From a checkpoint of a small image FSQ autoencoder.
Model: 48-pixel images, encoder norm batchnorm, encoder activation gelu, encoder depths [2, 2, 4, 2], encoder widths [32, 64, 128, 256], decoder activation mish, decoder widths [64, 128, 256, 256].
Data: trained on stained colorectal tissue patches (NCT-CRC-HE-100K), 45211 training examples, 30.9 epochs.
Rows from block 9 of the encoder of a small image FSQ autoencoder, named by matrix and row number. Rows with one number belong to one channel. Each number is 128 + 32 x the weight over its row's rms, rounded and kept within 0 to 255. All counts start at 0. Numbers have three digits each.
After each channel's rows are labels from the 100 images, of 14976, where the channel reaches its highest value: "strongest on" is what is common among them. Only what is clearly more common there than usual is listed. The data: stained colorectal tissue patches (NCT-CRC-HE-100K).
# convs0: expand pointwise conv (encoder.blocks.9.convs.0.weight, 1024x256x1x1), inputs 128-255
# convs2: project pointwise conv (encoder.blocks.9.convs.2.weight, 256x1024x1x1, transposed), outputs 128-255

convs0.609:107134114114134113184110168101118071117085124108118094098134149120100120130142144111108143121064078169100203128151122092143139037125099098109107095168121156106108072136124173090115180099079130133109178120169159108153115160097131140167088114149111159161067110132114082135205097102150125143122164083196085150052112132125092180088101104144133089117142131108139109158147075117123130083086
convs2.609:181154074156110099080078157161103090154121048090149115084139091092134150108096105083117150093139158125109177110097138133098201141126140092214130152121140104167047147115141105098107146105087115098132126127056083107124088177085179106135138084139136200140068116128133104129105062105158118070058107134129117128114136140098112147127110193129072123134157142074180107174101096123072144133153
strongest on: tissue: mucus

convs0.572:133151115120116084162126176125115141129121128129143121097152117126076105122170148096133134131118093122099115116120192110147097085127020114131147166122114165117125179136063131170101199122151163125125118119155135150159206102122127124172153154031070176102124172139172142130141130082181160072093155134179127138080140117138104210123147176109082135116143093120139111121141117092129100178149
convs2.572:106081094093204103121127162122080120127130124171163185163119121154094111130128158135114166105083097141151137125117154131137129079130081097101176144192085136122114176129099135184094147145190150143143142124120160161152215057109145126134202163033104140102117130137146114117155100137166126111086160123138098158094106116095090255139179128152116114115180141163130097149122120093105097111126
strongest on: tissue: mucus

convs0.417:076164093175118072156120147099141127112125185105120142213117171126197130136164120091106109156095162138090143142147132123156096170102122140109160137092085164149151137131155165141142158171135144084086068142133141132177123131129171123145161138094084112163227139140113165160111161087165112138155085183145107121070175133151085110175192086085160134114113125155135123114178094101156112140184
convs2.417:140105111117121100123171075092089102151143157145154076094132127123162101137086119130066190111173094153192087135149144125171128103130103177162206111183131116155102090090136169102110093092110101125136157140175113136123132088129097163074143126154132152118122134115131145090151117125170106129222206098078139072131070173109117188118060136150159057172115098068124185176143210108106162121116
strongest on: tissue: smooth muscle

convs0.384:124153058107111135137104189107071087094126124135165164107179080096109123126133150148109104137110126173147135132116139116121058088141122184134078153172169085096159087163140083149162088157189091152124176161108157136163149156074109068175060155153088136129096090197076075138155095159173160139167107137226102124102100116153107185146078150134123125067169145148079105154086171091129114081113
convs2.384:156132152072105159097175118137194123108124151113180158153087196139255121125136084060179129084153063123113123142104089121036205147093141107096083129119111130171128117111165099130115169117096110114144092136128188121056077117137166084145102136144131064129119154090124149119094114127075150092100164057137111122142138080118120061117111141104128144158064143125123112080094165134105128118138
strongest on: tissue: lymphocytes

convs0.262:138165082166153099131145094084138119168098135058176129176079095139120145059134158162143147106136088091072126064062063096084156119091133110130140097175079105088097090120142179179090144193145099154140194109166111113071107167139068147101138150132194121099139087118099112150107115176094130089088122126126106121112197105133097129165156166185121090104111154150103176217115112130155161126103
convs2.262:180052184111141156118115130158110102119152121129189167162087059153186161150138150148143156153106113169120093138083059145093110167151090119106147114112141096137153190130166124157156000147124113171123147129147125092107193097085151243102124136229122134141185111118121135116092124099098093054130125097132108136127141122141165147142125143059082150165056110157161130174136168147123108120150
strongest on: tissue: mucus

convs0.649:145156135106153133102141103069177096131156100107164124192123142171157098083174151097142098120145051156114158070041164147106063085155096104176058172163139092160138183109132155091086154134162092149111125131103192145170137120135145131088197172097125131107152155118136117103095118101151185156075148102151126156130142138215140124095111108118100158190089183154171147129131138137149141125150
convs2.649:206175086104116131115212084087160108114193134105116149130149151140056079135148146093105081116107064132155089102096170140071131123162153086130084133193086104121147151171106132137081176108169168147147121169114052156151122093149106154076153119087178115146112133156110124121127152141182148188082150195161129182125111147148132147127162149127155164193104148145204113121148201083148138114172
strongest on: tissue: adipose tissue

convs0.570:117150160113046184141126167092094145111176141129092131107094178151140076165112153138129131160106096127150153214076110087127105116116073154162156123159132159176107190124097168205111085210161132159131099138121121131137125135128156134125110163097129134124082113144091140115133135107137143136164167112162138110089198087159160137140134139114188132091127075082121152104142149137088171170108
convs2.570:174149179116055128142133116128104115078157121120127161115096190147141142142149105180109076151122065102170091164121188158111169119143199180045105072152103113112140136150189095125125129167105122102152146121084172111118063103084115101128151107188155122126092126114149150115156115218110173103077142111160119120169132090113140159093127135126090117133106125117107137080155130146134157176152
strongest on: tissue: adipose tissue

convs0.661:055100221136103140130127119102144107073060080095098129125137090064175143085129134106135104153181136150103128181073079121096155158068074115157174104116121101079139137120089149158110100102163082112175129130099117102135105137115101140189170112118164197145131047155112174188135124173123137077115120107118094132091108084143171119085101132119163124092102143173083142160171179176176088069140
convs2.661:104120145146130114143170124132061159148166181140179130134164096108089088108160142101090128074171133133112125133080166160159177101109130111210147113103216129156071107114074125064126124149092161083127140142057225111180102112145106126108168074080141150144086106113147165155158123158183131145141150156098143151150135122129158113103082155138186095048028137124116134141132151192141151015136
strongest on: tissue: smooth muscle

convs0.339:069146155131124156104123138157146148069100135183125019136141069126100135146093107119137109136128174160145111130100121119130118082091094175094125139221150158194085089106153100119125112194183133172138165153156207155108149130170125139113112170119122146141073116147105142104150141167139088190149142117098137104145133109088137115066142168163155136127089041102101092145124196151131142117153
convs2.339:104116134102147145105219110155162135094108146149138117106099122128094160181126124114161134150091121158146120120116186140118102061123152103072172089218170128165120114150199079150128154166152127153149132139196158127110106073131164182158128134093097176122097114094078097093105130151122136164120133154126115102079104094109129139090118125137146170184096124131083129121117138133143163094131
strongest on: tissue: tumour epithelium

convs0.353:115109131113162106129148173120153100085137139114144136144111145126128111079117126143063139131119075148100087136121104112102208140101141145099151116141095147200122123120173108142136126082061150158122099232173096052156133106126109154138099165150116128097120100178155167111127109161124137122144156114141112090177154121152157138104082083157158131115089149166141156153108111137123128099082
convs2.353:087145112173104114042131174136023119077189126121139117112071112169051095158140110140106115097079147137097143061194112234125164166106109149103128138128134059149089123119104124119141099074124087124146129098105133091178197148070065102183099113071080167098146162134154146144137111176240090119197124105144114173112143105100127106148167071146132124090141136128141155107100112121103150115147
strongest on: tissue: smooth muscle

convs0.111:150124105100159104143117114145111074125067158133155162134138108120144099044117154171121140061155114138124158087109096122089193178151150132190170157129101143116093096119092171124106092107147149071115167174148135141147120130142169130096185154158122155108168134182177115130128121139145156058123153116138123129108124131123151158147072079125174076176139133181110173108142131136098103142137
convs2.111:123100099094139156160108165128162152154146119091099105107118143115152115175116084048144145216135167101114134123108116140130084102116142115147104066109124109143130154121162094103178176192127096190138106095114147131084117188105100174173106097121123096116165115115173105110091161121025071139063114140132140133127154133131124076139157175085085162082117135138083108134131101096117146158100
strongest on: tissue: mucus

convs0.623:119100111143157176096142143121077129123136117197108121154098117121126191152140104093137152148150092118065148180080095159130151203108135106163156106117156199154100131120116111075143105119156137148153111159120069090133124137114141147147077073146101092138029150131155139118097119173137091190140101143137078121130101160107136172148092195144132122107110138139172186077081163157080121110124
convs2.623:121127197121142132206136117126141118117122125140087187082168096144143131138136154119135094159042076119180010114132066052141171169084081160078082042164109151111117125149095113152156138099130153114114123080139086170107143129140189147123146111130116120181148116084095115132126088121117142175093156164126069087161111140122117138130086139118141117093118100077126130135144139122151117078078
strongest on: tissue: smooth muscle

convs0.711:074104118178158148101068117078099130114071135139110158083148115169149122094121121134105063146093081175096182088122138195116091105127136087152154099114099171149157098144112100127085126150157137116175142150117135104084176141148141117124165165138139153181126072162129179094084122117097100102161125137154186116126133082126116065150134135108061128091160092194159145152094100196122146090112
convs2.711:149130095195125150093167100150073073160120122090157106135066207107120114088110077150156124144124159183163122102114069188105098159155212148118176131069068129097177138135158104063113158180175105096201161106145140153155148079129136102136123149141114129122101137190109129114071088146113104156138160153092129121161211112165167145120153149123129097098118130112190109120099080176130143203102
strongest on: tissue: smooth muscle

convs0.668:098076141122132131127068227106048084124158113202111077074115112161045156062158075144170165087183162122133102131062126173111121130152123162118146092115154164096118085127122124092063180124163071141095133118164124088117112082131091094080156107176133139129108101079133097091150127116159142105102140120069138150128088146144074112094148127131149111128151147134130160157100121127108111142121
convs2.668:118104094144139153042068159159091115123076095154112134184098127141102080124156100147154128172114140141139130139107087186077061161158131173190130122125167151161151116168121174073144137138131173140167119118230139072166182125136102071103149067169154087133158146155094148126124172124107091115104170150125128142153142101185095119116171146112153154107106102141132098152136131101104092131127
strongest on: tissue: smooth muscle; tissue: adipose tissue

convs0.491:120187104102111095114154125118148068121131107064093135133142126143171110144096110117113095093124174143108115158105062138112142142069144175071111134096137115186117107125112142152134181136143143105082151135079129154141133127091180082146147101104127136075094125078154126103129090128120124055127128094080131080116127113193146107137111068122125104101133150078094087118102077174209170169156
convs2.491:139088159105125099155110139172166129159121129131124176099162126149113140074117137092133090150177169130096117108142006180145115179082079158159107118102107079117169145094153147103146106071059113105116153135108098117115102111090118133140118120136079055073146117096173142134113105160173123137095106112114095094156119079176126079133121074094112136105134183116066098101129146101219095121096
strongest on: tissue: adipose tissue

convs0.613:167137186144125140128163104086103146098121183179144083120155064159130088137139122091154072100186079143123052154103093126146114167084102114127050119116143105123117191114106178160111185139117172160104138146095099076136086109123215145096138121152169134075158096179090148110167171126175116115120125146091147156132127158133090103136147173134131156132084191112093132162045179125173089102150
convs2.613:136090143134153236178063138122109128135115144121147126163103143160159021158188140101113131087107056157123105118175133126220120076111047110163180053091184142092107177095134132127152101130142110085128123119188047110118126109084140164115099148092098124122137102088172141116170146144109092143138116179116120153166138130121158096139099138140128149098130137098150166064133176105124071101146
strongest on: tissue: smooth muscle

convs0.258:104113187159106150136111131177116100161136104138141128092115184155097120178117081159152105168116155139167085153186041141128143180100113114114130131065110167127108118195123162109165075173163090148115114110118159127098184097142185175099109094089081116100138206032115149189189121100096109148146137160125111138150158086131175112167155141147105123123081167067078106129181135110181106187123
convs2.258:164229172160099111066101162128099164109087116174095122160112143139102123118132130119103165093065157150134116122103166154091127107202095111119129020086131122162027128105143177162151152115124124070116143189143067146117129104159128129168129155145144129128150145146107127156137117107168157103095148174123134161137187109100159108067097117149144102138078135086139154144158194172127127191094
strongest on: tissue: lymphocytes

convs0.168:124152110124163149105114176170123137103062112117094134099090153126149084083154075089114161128143113133127115151038121101137082064093113167033159103092113188118148090138077106139100124065148130142122124155103111195131086114166154132137146149066111127131172132120124198149160166097123137158143178145110142101112127156071101081146034165090149139129167157156130083166143088076086125105119
convs2.168:141092161135171073120044108150091119102101083148133128144068115119113054113108149109110134113092085150132143153157117109143098082134094151098131223144129131121125112171079161149118072153176128093121157150099179125108105113134079093107106189139124124174126106112072131151122095076243139054144139116101147132133149144139146096139169155102130134114111085112105148074162134134155128089146
strongest on: tissue: smooth muscle

convs0.275:066178069095101119108132149144118079139107166042113112148121122161121070035120166122168145118110096127092113115110135179154090096153146092200126070140120129117097187166086131161128187143093152132091128113139143126128106157154066107087100145141159141112057238156132098117167068136144113161093128154167127121115144121157107095151050182128126083157107140085127056106152104175148119156179
convs2.275:109169232113161160129110126155111162086097087128150099185166141118093175101139106098062105133168098120115144109137098115125194108102145176133100090053135134117115168133147124202159147104088111165141114161108100138108204139152117135140111136124119151168109115095165165131149136087147054105138108149124133062115150116146175109104106145113121091129078148134069120119154213166135153144076
strongest on: tissue: cancer-associated stroma

convs0.34:151103129110088138121154173155110095110138196131111075173188153118138106126130079066130172123178134118127158177118159072122170060159154065116135090157148089120142135120165171147148092125119164160102166166207185125138155093163120178117085122149168088103093179117151095144155160128158105134076146163095158129144114095089115166121160194110077134167120122102136118119117154113073086123163
convs2.34:125141125112122148132132149103013148101162131146104123174191123128149102121112088107070123124143057165117119133063115139113136109136025114127118100178129140084137183161143151081133126143101171182144152158173157111151134139141137195053118119170146109137095149130123124133143199116097167087139141126105158138079091112139128166103105173188161184141089150139150125050102110165214145141077
strongest on: tissue: lymphocytes

convs0.92:113182121119130143179109113094147106162116143142084176095161112139050101107140081194124104127097160112078159111090101134146156124125110104178137124128077113125127143096181046148113133115105138127102144100107119129142102152127156086086116127132148117055096098148132142175100086123106136118117135094146102107183122141088136083152145097069147122105045147148143080113146130152135137158096
convs2.92:136124131131079167220214078114159046139104150143077165163164149124083069140129135181157114209140161127108134102096213088187111148084166146172080161160170151138148135124207087150196134120159148137092155122123094166197150177173128132124080117108141124091123116105140139131169135111111082124119096141117115089136146144139124115162126164111144116118112156113150149128081168127066139179084
strongest on: tissue: mucus

convs0.103:175117086107137110097142071107115088108109136078092109125091179130130129222107083084141185139148114185160086173109170109120122164171109111108130121145122136117115149112103127108123126110109146125159128115098139110199135131174105116151130089151150100199132093194169085148111119155084145177174159163154132133162178105097139085164111136113156120115134096046149063094145144101167138002155
convs2.103:109121056146140158070100186114130126119109128174093135120160144150097159131113130137124147132142215120091144138157144215129152121128140124163152094133126116148115115114217118109138117119124103141127099146103092111148072147150154091150082111125149160118133131112103097108052137112101151068181155087131116152082138134130161000181089110143097139083153135086130127128135000148154144093145
strongest on: tissue: normal colon mucosa

convs0.365:139069152117142182102135198154119141105122152098221119170130105131147165148133158156187191104133111101086115162096110099128153117110163178063128099153143075092106131176106112099221160118136127128202127142090173121134115167187094092177121111085133131133156138134126130108139107046092052129067135150102209143112126119171099052123108186106050100139134103162095172109114109162066138087163
convs2.365:117180104181106088184218117141156187115138112098212106091114125094140122157104147141117026074125116124115100124164087109084131141169133096195091136082162166140155115074095096155108088117116120168144146131163164127048159162134174090153148161052104123117118130076090130131189074133133154100129109091114125100095111118118144152130087093085065155068104130143149128133138118134160113102124
strongest on: tissue: cancer-associated stroma

convs0.650:174127146124088112154047088121099140071090039185143137079136125116167155141108130122157089115131070129123125129137108154135191115128116043108110141092128231185113112116096134097086132135147149154172161116118115063066115125104110160080136057139077121129095124053139129100163090142105188134118112018172183161134168086147109095114147145110126152136160139160141140186090124129145103143129
convs2.650:149100101129086127143102093135137122136085170114096120145125147109142118127087135148117125107212140130123161125138175113167145135216110129138095124087149148123145141160056087087121092114112130129092115134099086121110042194113086118109157115159181139184142175130126119134137171126058102152226169105105168184081146169147159059147098141140148175095108150124107149133124125162143160081145
strongest on: tissue: smooth muscle

convs0.399:108131114146131130106049094102071077078198130128183107113184124126124147120081171152096094150044092124146085130107179064193147076136133105086084121118102195165120162173145109123135108148168143121126135152142126141099103128133151109103205116175175124061122096154148110122169135140104099076154117244151159126143130129137137159144130120143163119077150136104127115132164125193039119129129
convs2.399:148150104104114173144176123157177122124033120072116121089109138106147116085130108104142143107142174108129174124146084194043144158127162109174181101120164084073162075122138180186147105116087082136166158084132167202097136112129083105128087099098100146151128157075143134156077113089126149142077116034113110123133136090165098103109101092070088116130121111104119166088114061095139124085156
strongest on: tissue: lymphocytes

convs0.516:145147110142125177122070090119187130160099040088099116154104142175142093149068170184142140197150114090138144189118058108143111128123109093110140135127151103083175078107113086150118099147118103161114097146142137106068091135094135062131079128169107113135155145102133106119087167128065153100133094133117158113139111073136116084052152101125107162092090134164114139104147102135137128082173
convs2.516:161171148112104159119133119101115167151123157111161093177131134134201103061102135134135148169148032165094125096104127114102107124037170119060174118113170149138132092162137099159153055097121148110130139146143086126166135119100181076149105128106079132134169128143070168111130158189137112110134133221142109148096126097143123155123169089168126113097121164171106114067157079119113195158098
strongest on: tissue: adipose tissue

convs0.306:127089088195152109070124137143130100084091135121091171106165078176121161128183121166104095110132116119115131085179211120100079145113143130148179158080136191131108153074116117168145148086130103109093136102128085112095094137122083127103153183147112119131181177157133078166140139140139137114196163163143158141172106151167112153136092119124122121102168154136149110148142128067151168124118
convs2.306:176152152168114109191143146080174087171125109107072155102154124145097163085191136128111073107186094106136076136118155099111148171136128112125104144118073173129140173127122173126109139124198191124120131091128160146127133123198080176080144117087198150112130165103113151122209125136046162130140122194112136174140141168141172110137087117136151104157118152107152115109152100110124142108112
strongest on: tissue: tumour epithelium

convs0.113:156171145134105149144142104126146075129115102106122047096155140096120194078098108136067149177146169078131136069140091151120163078139175072152148183079160090161134131147166132122139108128102082114132084093047168096131130122128117119124126093091081107098137144122144104077164090158117130139142094143170141138154092051179143180157120117077090088122112105145145068160116167118143131179136
convs2.113:159153101072070126122163078106132087112167141109143117100108157121138131137131100113108137149127141099166175122101117144141117122097143170137146106066153143085173110189172163157129143103103079104130142072154139170110102145118125190099159059125153081116087100180156085121113130127083125124136155084211098116139127138111066185085122108124102092114164084086133044123102104128154120126137
strongest on: tissue: normal colon mucosa

convs0.333:190165132040181210137105151139131097065109119131127143150164133126131090100141157109124151122233107199103110155108114081096152100120132086069105126127080151100078110077122114125181159076095144076118104173095079085184144082127091111136108126175126114095153132136144187128112055103163143134122121096106134108055118085089127160114132100083115073141128135151147096136129142122087137019110
convs2.333:098061079198074069100133064146131115145147131113124131115111154154135140184086171159131121142063168083145134125165149220138144130104090129103122133104158145219160120131110168130108076154141115124110162074156178119154142125126146105163121120123090095083146128125130090133139127158163139180124108181124163136148170130144147087132108126154141165230123076131111149088141104112148111169106
strongest on: tissue: mucus

convs0.383:123161116158125081123090127128076120107134178137155152113127168106144194196169148143108087134088174176100169163136120147147152082132068216146167121161118096113151158142150164157143102130101165094137150097063171176108109118156204091127106075142094126086070060147144073149065165137081100098155101119111104136125164125126126133122100154139157130064128142115124156123181139209119168235108
convs2.383:134110127086077127147063149144106137139192157125160141123129143050144170130117144142125098113085148140101146159100072083208191117100130235160109160139127119113134119157141119084160103115119148076144145108058135141056160143135155136139160052146077132090113080143115122156147129135131102159197101109188108146106116115148128121130148118144146116090151116095099113088138180123090148182107
strongest on: tissue: adipose tissue

convs0.177:116040102171162114116114098183157104144137069147147106195070101129174162112102122090077128082185131121089151121156059092110104172116151094166139137111156119136078073093136160192098165145173079127193107139112087126096136199147087093076137093120109063124141140096116159114121141138111138118127076090110173131125164125093100129123170182170117131052110087089134097170157105170126136143169
convs2.177:134089113120093177033116189096025140183096142121170140108107103137130137140095124123117111157097089094079165107150169164109153191132075137140184140099118175176055104143147126101084138172206161097131135130068111125142087124145119131117155078113109150137062138132156068135172131136154025100138099119134167102103095116117146101144129146208154122089157129122182151163111077137161147056135
strongest on: tissue: adipose tissue