From a checkpoint of a small image FSQ autoencoder: decoder activation mish.
Rows from block 9 of the encoder of a small image FSQ autoencoder, named by matrix and row number. Rows with one number belong to one channel. Each number is 50 + 10 x the weight over its row's rms, rounded and kept within 0 to 99. All counts start at 0.
Before each channel's rows are labels from the 100 images, of 14976, where the channel reaches its highest value: "strongest on" is what is common among them; "patch colour" is the nearest of a few named colours to the mean colour under the peak. Only what is clearly more common there than usual is listed. The data: stained colorectal tissue patches (NCT-CRC-HE-100K). In brackets: how many of the 100, against the usual share in percent.
# convs0: expand pointwise conv (encoder.blocks.9.convs.0.weight, 1024x256x1x1), inputs 0-127
# convs1: depthwise 3x3 conv (encoder.blocks.9.convs.1.weight, 1024x1x3x3, trained with AdamW), a 3x3 kernel
# convs2: project pointwise conv (encoder.blocks.9.convs.2.weight, 256x1024x1x1, transposed), outputs 0-127

strongest on: tissue: adipose tissue (39 vs 10.3)
patch colour: white (73 vs 24.7)
convs0.699:53 47 53 52 59 45 55 57 40 53 29 58 52 51 63 51 55 71 50 51 47 43 49 50 52 53 54 47 54 41 54 61 47 59 58 39 40 52 28 48 49 62 57 33 40 58 50 53 62 31 33 41 52 65 39 44 57 54 59 43 53 47 52 43 67 43 37 47 45 69 37 63 37 53 61 52 49 52 56 39 51 46 56 60 66 46 57 58 41 45 34 57 56 46 44 69 64 48 42 70 46 46 32 58 49 59 38 41 54 38 48 53 38 57 47 48 45 58 61 44 39 56 59 56 48 53 57 59
convs1.699:51 33 47 46 47 49 52 26 52
convs2.699:51 58 56 54 44 62 52 63 55 45 41 47 47 39 58 39 34 63 46 55 55 42 58 36 70 47 60 55 51 51 46 43 58 44 58 47 37 32 36 58 60 78 71 47 46 47 59 47 47 30 49 43 51 53 46 50 69 62 53 71 42 45 54 61 59 49 42 46 43 61 56 59 33 68 57 38 43 64 59 51 65 49 47 64 63 41 68 61 56 50 58 57 37 50 44 57 40 48 41 56 45 57 32 57 26 54 42 65 55 39 55 45 46 53 59 57 52 49 51 57 57 76 50 53 43 54 45 58

strongest on: tissue: adipose tissue (54 vs 10.3)
patch colour: white (89 vs 24.7)
convs0.684:45 27 62 42 51 61 57 56 53 47 38 22 46 55 80 54 54 64 45 50 47 30 43 49 55 45 49 48 62 41 47 53 36 36 50 57 57 50 48 45 57 54 53 41 54 58 64 69 42 38 66 41 72 40 58 71 55 54 60 36 63 34 46 53 56 61 27 42 52 66 54 67 74 52 54 55 47 36 55 45 44 59 48 64 60 59 52 40 48 71 39 43 51 56 39 54 44 52 49 54 59 55 66 39 58 53 46 52 54 69 46 50 44 37 55 48 59 39 59 42 55 52 77 52 56 61 40 48
convs1.684:39 50 40 46 57 55 61 61 32
convs2.684:52 38 44 47 39 49 41 54 48 50 52 65 34 32 34 60 42 48 60 63 42 55 47 64 69 54 39 42 40 50 39 63 63 67 33 48 47 47 49 52 62 45 58 60 31 53 28 55 49 57 39 43 37 50 51 59 54 49 38 57 44 50 61 59 49 48 59 63 44 53 69 51 32 57 40 54 50 47 51 42 51 46 59 53 53 49 48 45 65 36 48 51 62 58 48 39 50 66 38 51 49 45 35 52 54 47 59 63 45 32 58 58 43 56 44 45 35 69 50 52 41 48 41 39 49 54 54 48

strongest on: tissue: lymphocytes (51 vs 11.1)
patch colour: grey (46 vs 22.7)
convs0.412:55 31 47 56 46 48 43 52 50 46 43 58 57 50 35 64 54 54 47 53 51 56 36 58 36 69 54 66 59 46 57 47 55 51 35 50 60 53 44 55 48 43 55 48 39 57 43 38 32 64 59 61 41 57 44 51 54 38 41 55 46 43 32 25 48 46 62 48 67 65 57 69 59 45 53 55 65 58 70 51 54 46 29 47 53 46 48 49 46 54 44 58 56 37 46 58 66 46 66 65 52 38 33 44 36 75 54 58 40 37 55 52 68 40 67 30 54 42 56 45 41 54 58 50 40 49 46 71
convs1.412:45 57 58 68 36 48 39 42 56
convs2.412:58 38 53 59 58 38 37 49 64 19 59 49 44 55 54 72 39 48 38 57 38 38 39 49 52 47 55 54 56 18 53 47 47 61 54 42 58 45 49 49 45 44 46 37 36 54 65 45 65 67 69 47 53 53 47 53 33 58 44 47 53 44 53 48 38 42 33 58 56 40 60 52 46 64 51 46 58 51 43 42 41 42 47 46 28 64 47 44 46 53 42 43 43 43 46 61 39 53 34 50 45 60 44 47 63 44 53 49 24 42 56 51 60 55 50 31 55 41 52 60 51 37 49 50 45 44 43 44

strongest on: tissue: lymphocytes (38 vs 11.1)
patch colour: brown (28 vs 11.2)
convs0.327:63 59 47 36 52 52 59 53 47 63 52 56 53 58 51 36 53 49 48 49 65 67 44 37 49 46 79 50 47 34 60 53 39 47 58 74 38 69 35 29 56 64 54 38 46 66 47 56 55 53 57 58 44 56 54 58 46 43 42 59 50 77 34 47 45 50 52 75 55 43 53 58 69 43 52 42 51 62 51 59 55 62 48 30 50 58 44 56 49 77 53 66 60 50 53 66 43 47 64 47 29 64 36 44 58 41 39 38 64 50 45 54 49 65 58 63 55 69 71 57 68 55 51 56 33 43 30 43
convs1.327:52 39 64 46 58 55 29 53 49
convs2.327:47 44 59 50 54 42 45 37 53 44 49 56 40 42 49 38 54 52 47 48 64 42 54 58 58 61 36 57 56 44 57 61 46 55 40 47 54 34 50 66 62 26 65 57 44 56 57 27 46 53 40 58 63 48 50 53 57 47 47 42 42 62 74 43 56 53 47 38 26 56 61 58 54 50 50 40 26 45 59 39 61 56 56 50 57 54 47 35 44 37 43 59 49 51 45 38 59 58 38 50 51 42 64 53 38 49 56 56 35 54 53 53 52 55 35 54 40 27 46 44 51 58 45 55 46 45 50 58

strongest on: tissue: adipose tissue (42 vs 10.3)
patch colour: white (59 vs 24.7)
convs0.489:43 45 51 47 53 67 46 55 50 42 56 44 68 39 42 57 51 52 45 35 80 45 52 50 69 48 59 31 54 49 50 48 53 46 55 45 45 58 51 34 44 65 48 46 55 40 56 37 41 51 27 53 52 57 57 26 59 67 41 62 47 48 60 56 57 59 48 57 64 41 40 65 56 30 68 45 41 44 61 41 53 52 43 62 40 61 49 54 58 42 40 53 60 44 42 61 53 37 37 64 44 58 51 53 33 40 43 51 57 48 49 73 53 44 42 77 66 49 56 34 48 66 25 56 43 26 40 58
convs1.489:52 51 49 48 48 52 48 21 45
convs2.489:53 47 57 45 39 64 49 62 41 44 49 51 63 33 44 34 41 49 25 36 80 36 33 57 48 50 63 47 68 65 46 55 41 47 62 24 41 61 61 49 44 36 51 64 62 40 66 62 55 49 36 46 43 50 53 45 45 53 46 56 63 43 39 44 47 50 52 56 69 48 53 49 61 62 46 52 54 51 60 55 39 50 49 45 56 47 53 49 46 26 36 63 61 57 63 60 49 53 60 49 58 52 49 55 54 45 51 55 51 59 47 48 57 53 50 65 54 54 49 55 42 52 53 38 42 37 43 50

strongest on: tissue: smooth muscle (31 vs 13.3)
patch colour: white (53 vs 24.7)
convs0.661:57 60 50 52 40 43 49 39 49 49 48 44 45 62 48 65 53 38 45 57 44 46 54 48 41 46 35 52 51 62 62 52 35 49 65 54 54 47 53 57 58 48 71 56 59 58 33 54 63 53 57 44 40 41 48 58 36 50 62 40 56 52 59 75 59 42 52 45 54 40 47 43 36 37 50 51 48 62 44 64 65 38 47 67 52 41 52 43 60 62 45 50 51 36 44 50 44 46 51 56 47 44 19 49 29 52 49 38 33 41 38 44 49 70 63 45 42 52 47 44 40 54 55 36 69 63 53 57
convs1.661:35 51 44 44 56 35 33 45 53
convs2.661:49 53 52 47 50 41 59 64 50 55 47 52 51 59 47 43 50 47 58 51 49 72 56 46 55 51 44 64 41 59 39 38 48 38 32 53 53 41 56 47 48 52 46 40 67 52 47 37 53 63 41 54 49 51 49 38 41 55 50 32 41 63 53 63 40 62 54 39 40 37 42 47 52 24 50 59 48 49 58 54 43 52 32 61 60 41 54 53 50 61 62 50 47 52 64 44 43 56 63 58 52 47 56 38 41 39 50 71 26 66 47 61 62 51 52 45 50 57 56 40 52 52 47 45 46 48 68 61

strongest on: tissue: lymphocytes (45 vs 11.1)
patch colour: brown (36 vs 11.2)
convs0.315:46 51 58 53 40 63 26 59 68 53 31 52 49 51 56 50 45 31 58 64 49 54 45 61 51 43 49 52 42 41 66 59 44 37 45 53 52 46 38 48 63 59 35 49 71 33 45 51 46 47 38 46 39 63 48 35 50 51 30 44 44 53 43 58 62 51 62 67 56 18 54 70 40 47 60 37 64 56 50 36 56 44 46 71 56 50 23 54 44 57 56 53 51 47 40 52 53 65 57 58 42 41 64 61 46 59 48 40 51 49 51 44 38 56 47 37 41 39 47 31 43 46 52 46 40 54 22 46
convs1.315:47 35 41 55 31 42 52 55 61
convs2.315:46 44 38 40 24 46 30 58 57 59 49 43 57 47 47 45 53 41 66 42 43 40 43 56 56 47 50 36 41 42 60 53 58 36 42 67 54 35 54 49 62 73 53 64 69 56 42 51 58 46 62 51 42 63 51 35 50 37 42 51 49 53 64 63 47 46 44 43 40 49 60 35 46 51 65 39 66 47 43 48 47 52 51 54 45 72 33 41 56 47 37 45 59 50 67 47 52 52 57 48 41 49 53 55 37 54 51 57 50 61 56 46 52 71 55 41 44 48 43 39 50 61 49 59 53 37 40 54

strongest on: tissue: adipose tissue (59 vs 10.3)
patch colour: white (89 vs 24.7)
convs0.649:44 47 63 43 46 36 28 50 62 51 50 44 48 51 41 52 44 59 67 43 40 54 45 52 47 56 47 43 55 52 40 53 53 58 81 46 64 47 50 33 52 37 58 45 34 43 50 45 61 52 51 40 39 41 44 46 38 26 50 55 70 54 57 41 54 51 71 51 48 50 29 51 35 53 52 60 74 53 54 50 41 48 39 36 42 65 55 52 44 50 39 50 40 60 39 44 54 58 58 40 26 39 50 46 64 45 32 52 45 59 51 61 58 77 52 47 57 53 56 54 46 62 50 55 47 49 52 32
convs1.649:56 50 37 55 44 48 34 41 33
convs2.649:46 57 41 53 40 40 14 48 48 35 60 49 55 49 49 48 54 49 54 55 41 50 48 55 64 52 51 31 34 34 45 50 50 49 60 48 60 53 36 46 32 35 59 47 46 45 42 56 36 55 68 48 49 47 46 45 38 50 37 65 58 46 51 46 54 52 56 56 35 54 62 56 43 66 53 54 69 62 53 58 49 53 44 53 46 58 42 47 52 61 41 46 48 59 47 43 55 54 60 47 37 43 46 72 59 45 71 50 61 60 31 69 40 48 52 60 46 46 52 57 39 31 47 40 49 58 43 47

strongest on: tissue: smooth muscle (64 vs 13.3)
patch colour: pink (86 vs 39.7)
convs0.69:55 36 36 48 43 31 60 47 65 64 60 60 64 48 50 45 81 46 47 42 61 65 21 44 37 44 53 46 49 59 46 51 69 56 58 48 53 37 66 46 51 49 58 55 47 54 38 49 51 50 54 60 44 38 64 63 53 43 65 34 38 49 41 40 68 51 51 48 35 34 62 53 41 38 50 53 32 48 43 63 58 44 66 45 51 39 67 37 44 55 57 37 42 65 40 35 55 49 32 49 35 67 46 52 62 45 50 69 50 41 48 60 29 63 41 52 50 51 46 53 50 50 44 47 59 55 54 54
convs1.69:49 67 49 62 54 55 38 33 49
convs2.69:56 53 31 51 30 63 70 45 39 54 41 44 60 59 51 35 59 48 62 55 64 66 50 63 54 47 34 46 47 59 53 63 38 56 56 62 47 49 55 54 51 56 61 49 50 53 44 56 52 53 51 37 52 48 30 60 47 59 29 31 53 59 53 57 42 53 56 54 32 68 32 39 50 54 63 46 45 52 50 60 39 46 50 62 48 39 52 47 60 42 63 49 69 55 48 34 71 55 37 74 50 59 46 55 40 47 41 45 66 52 45 54 41 51 43 44 51 50 44 45 53 36 47 54 61 48 64 59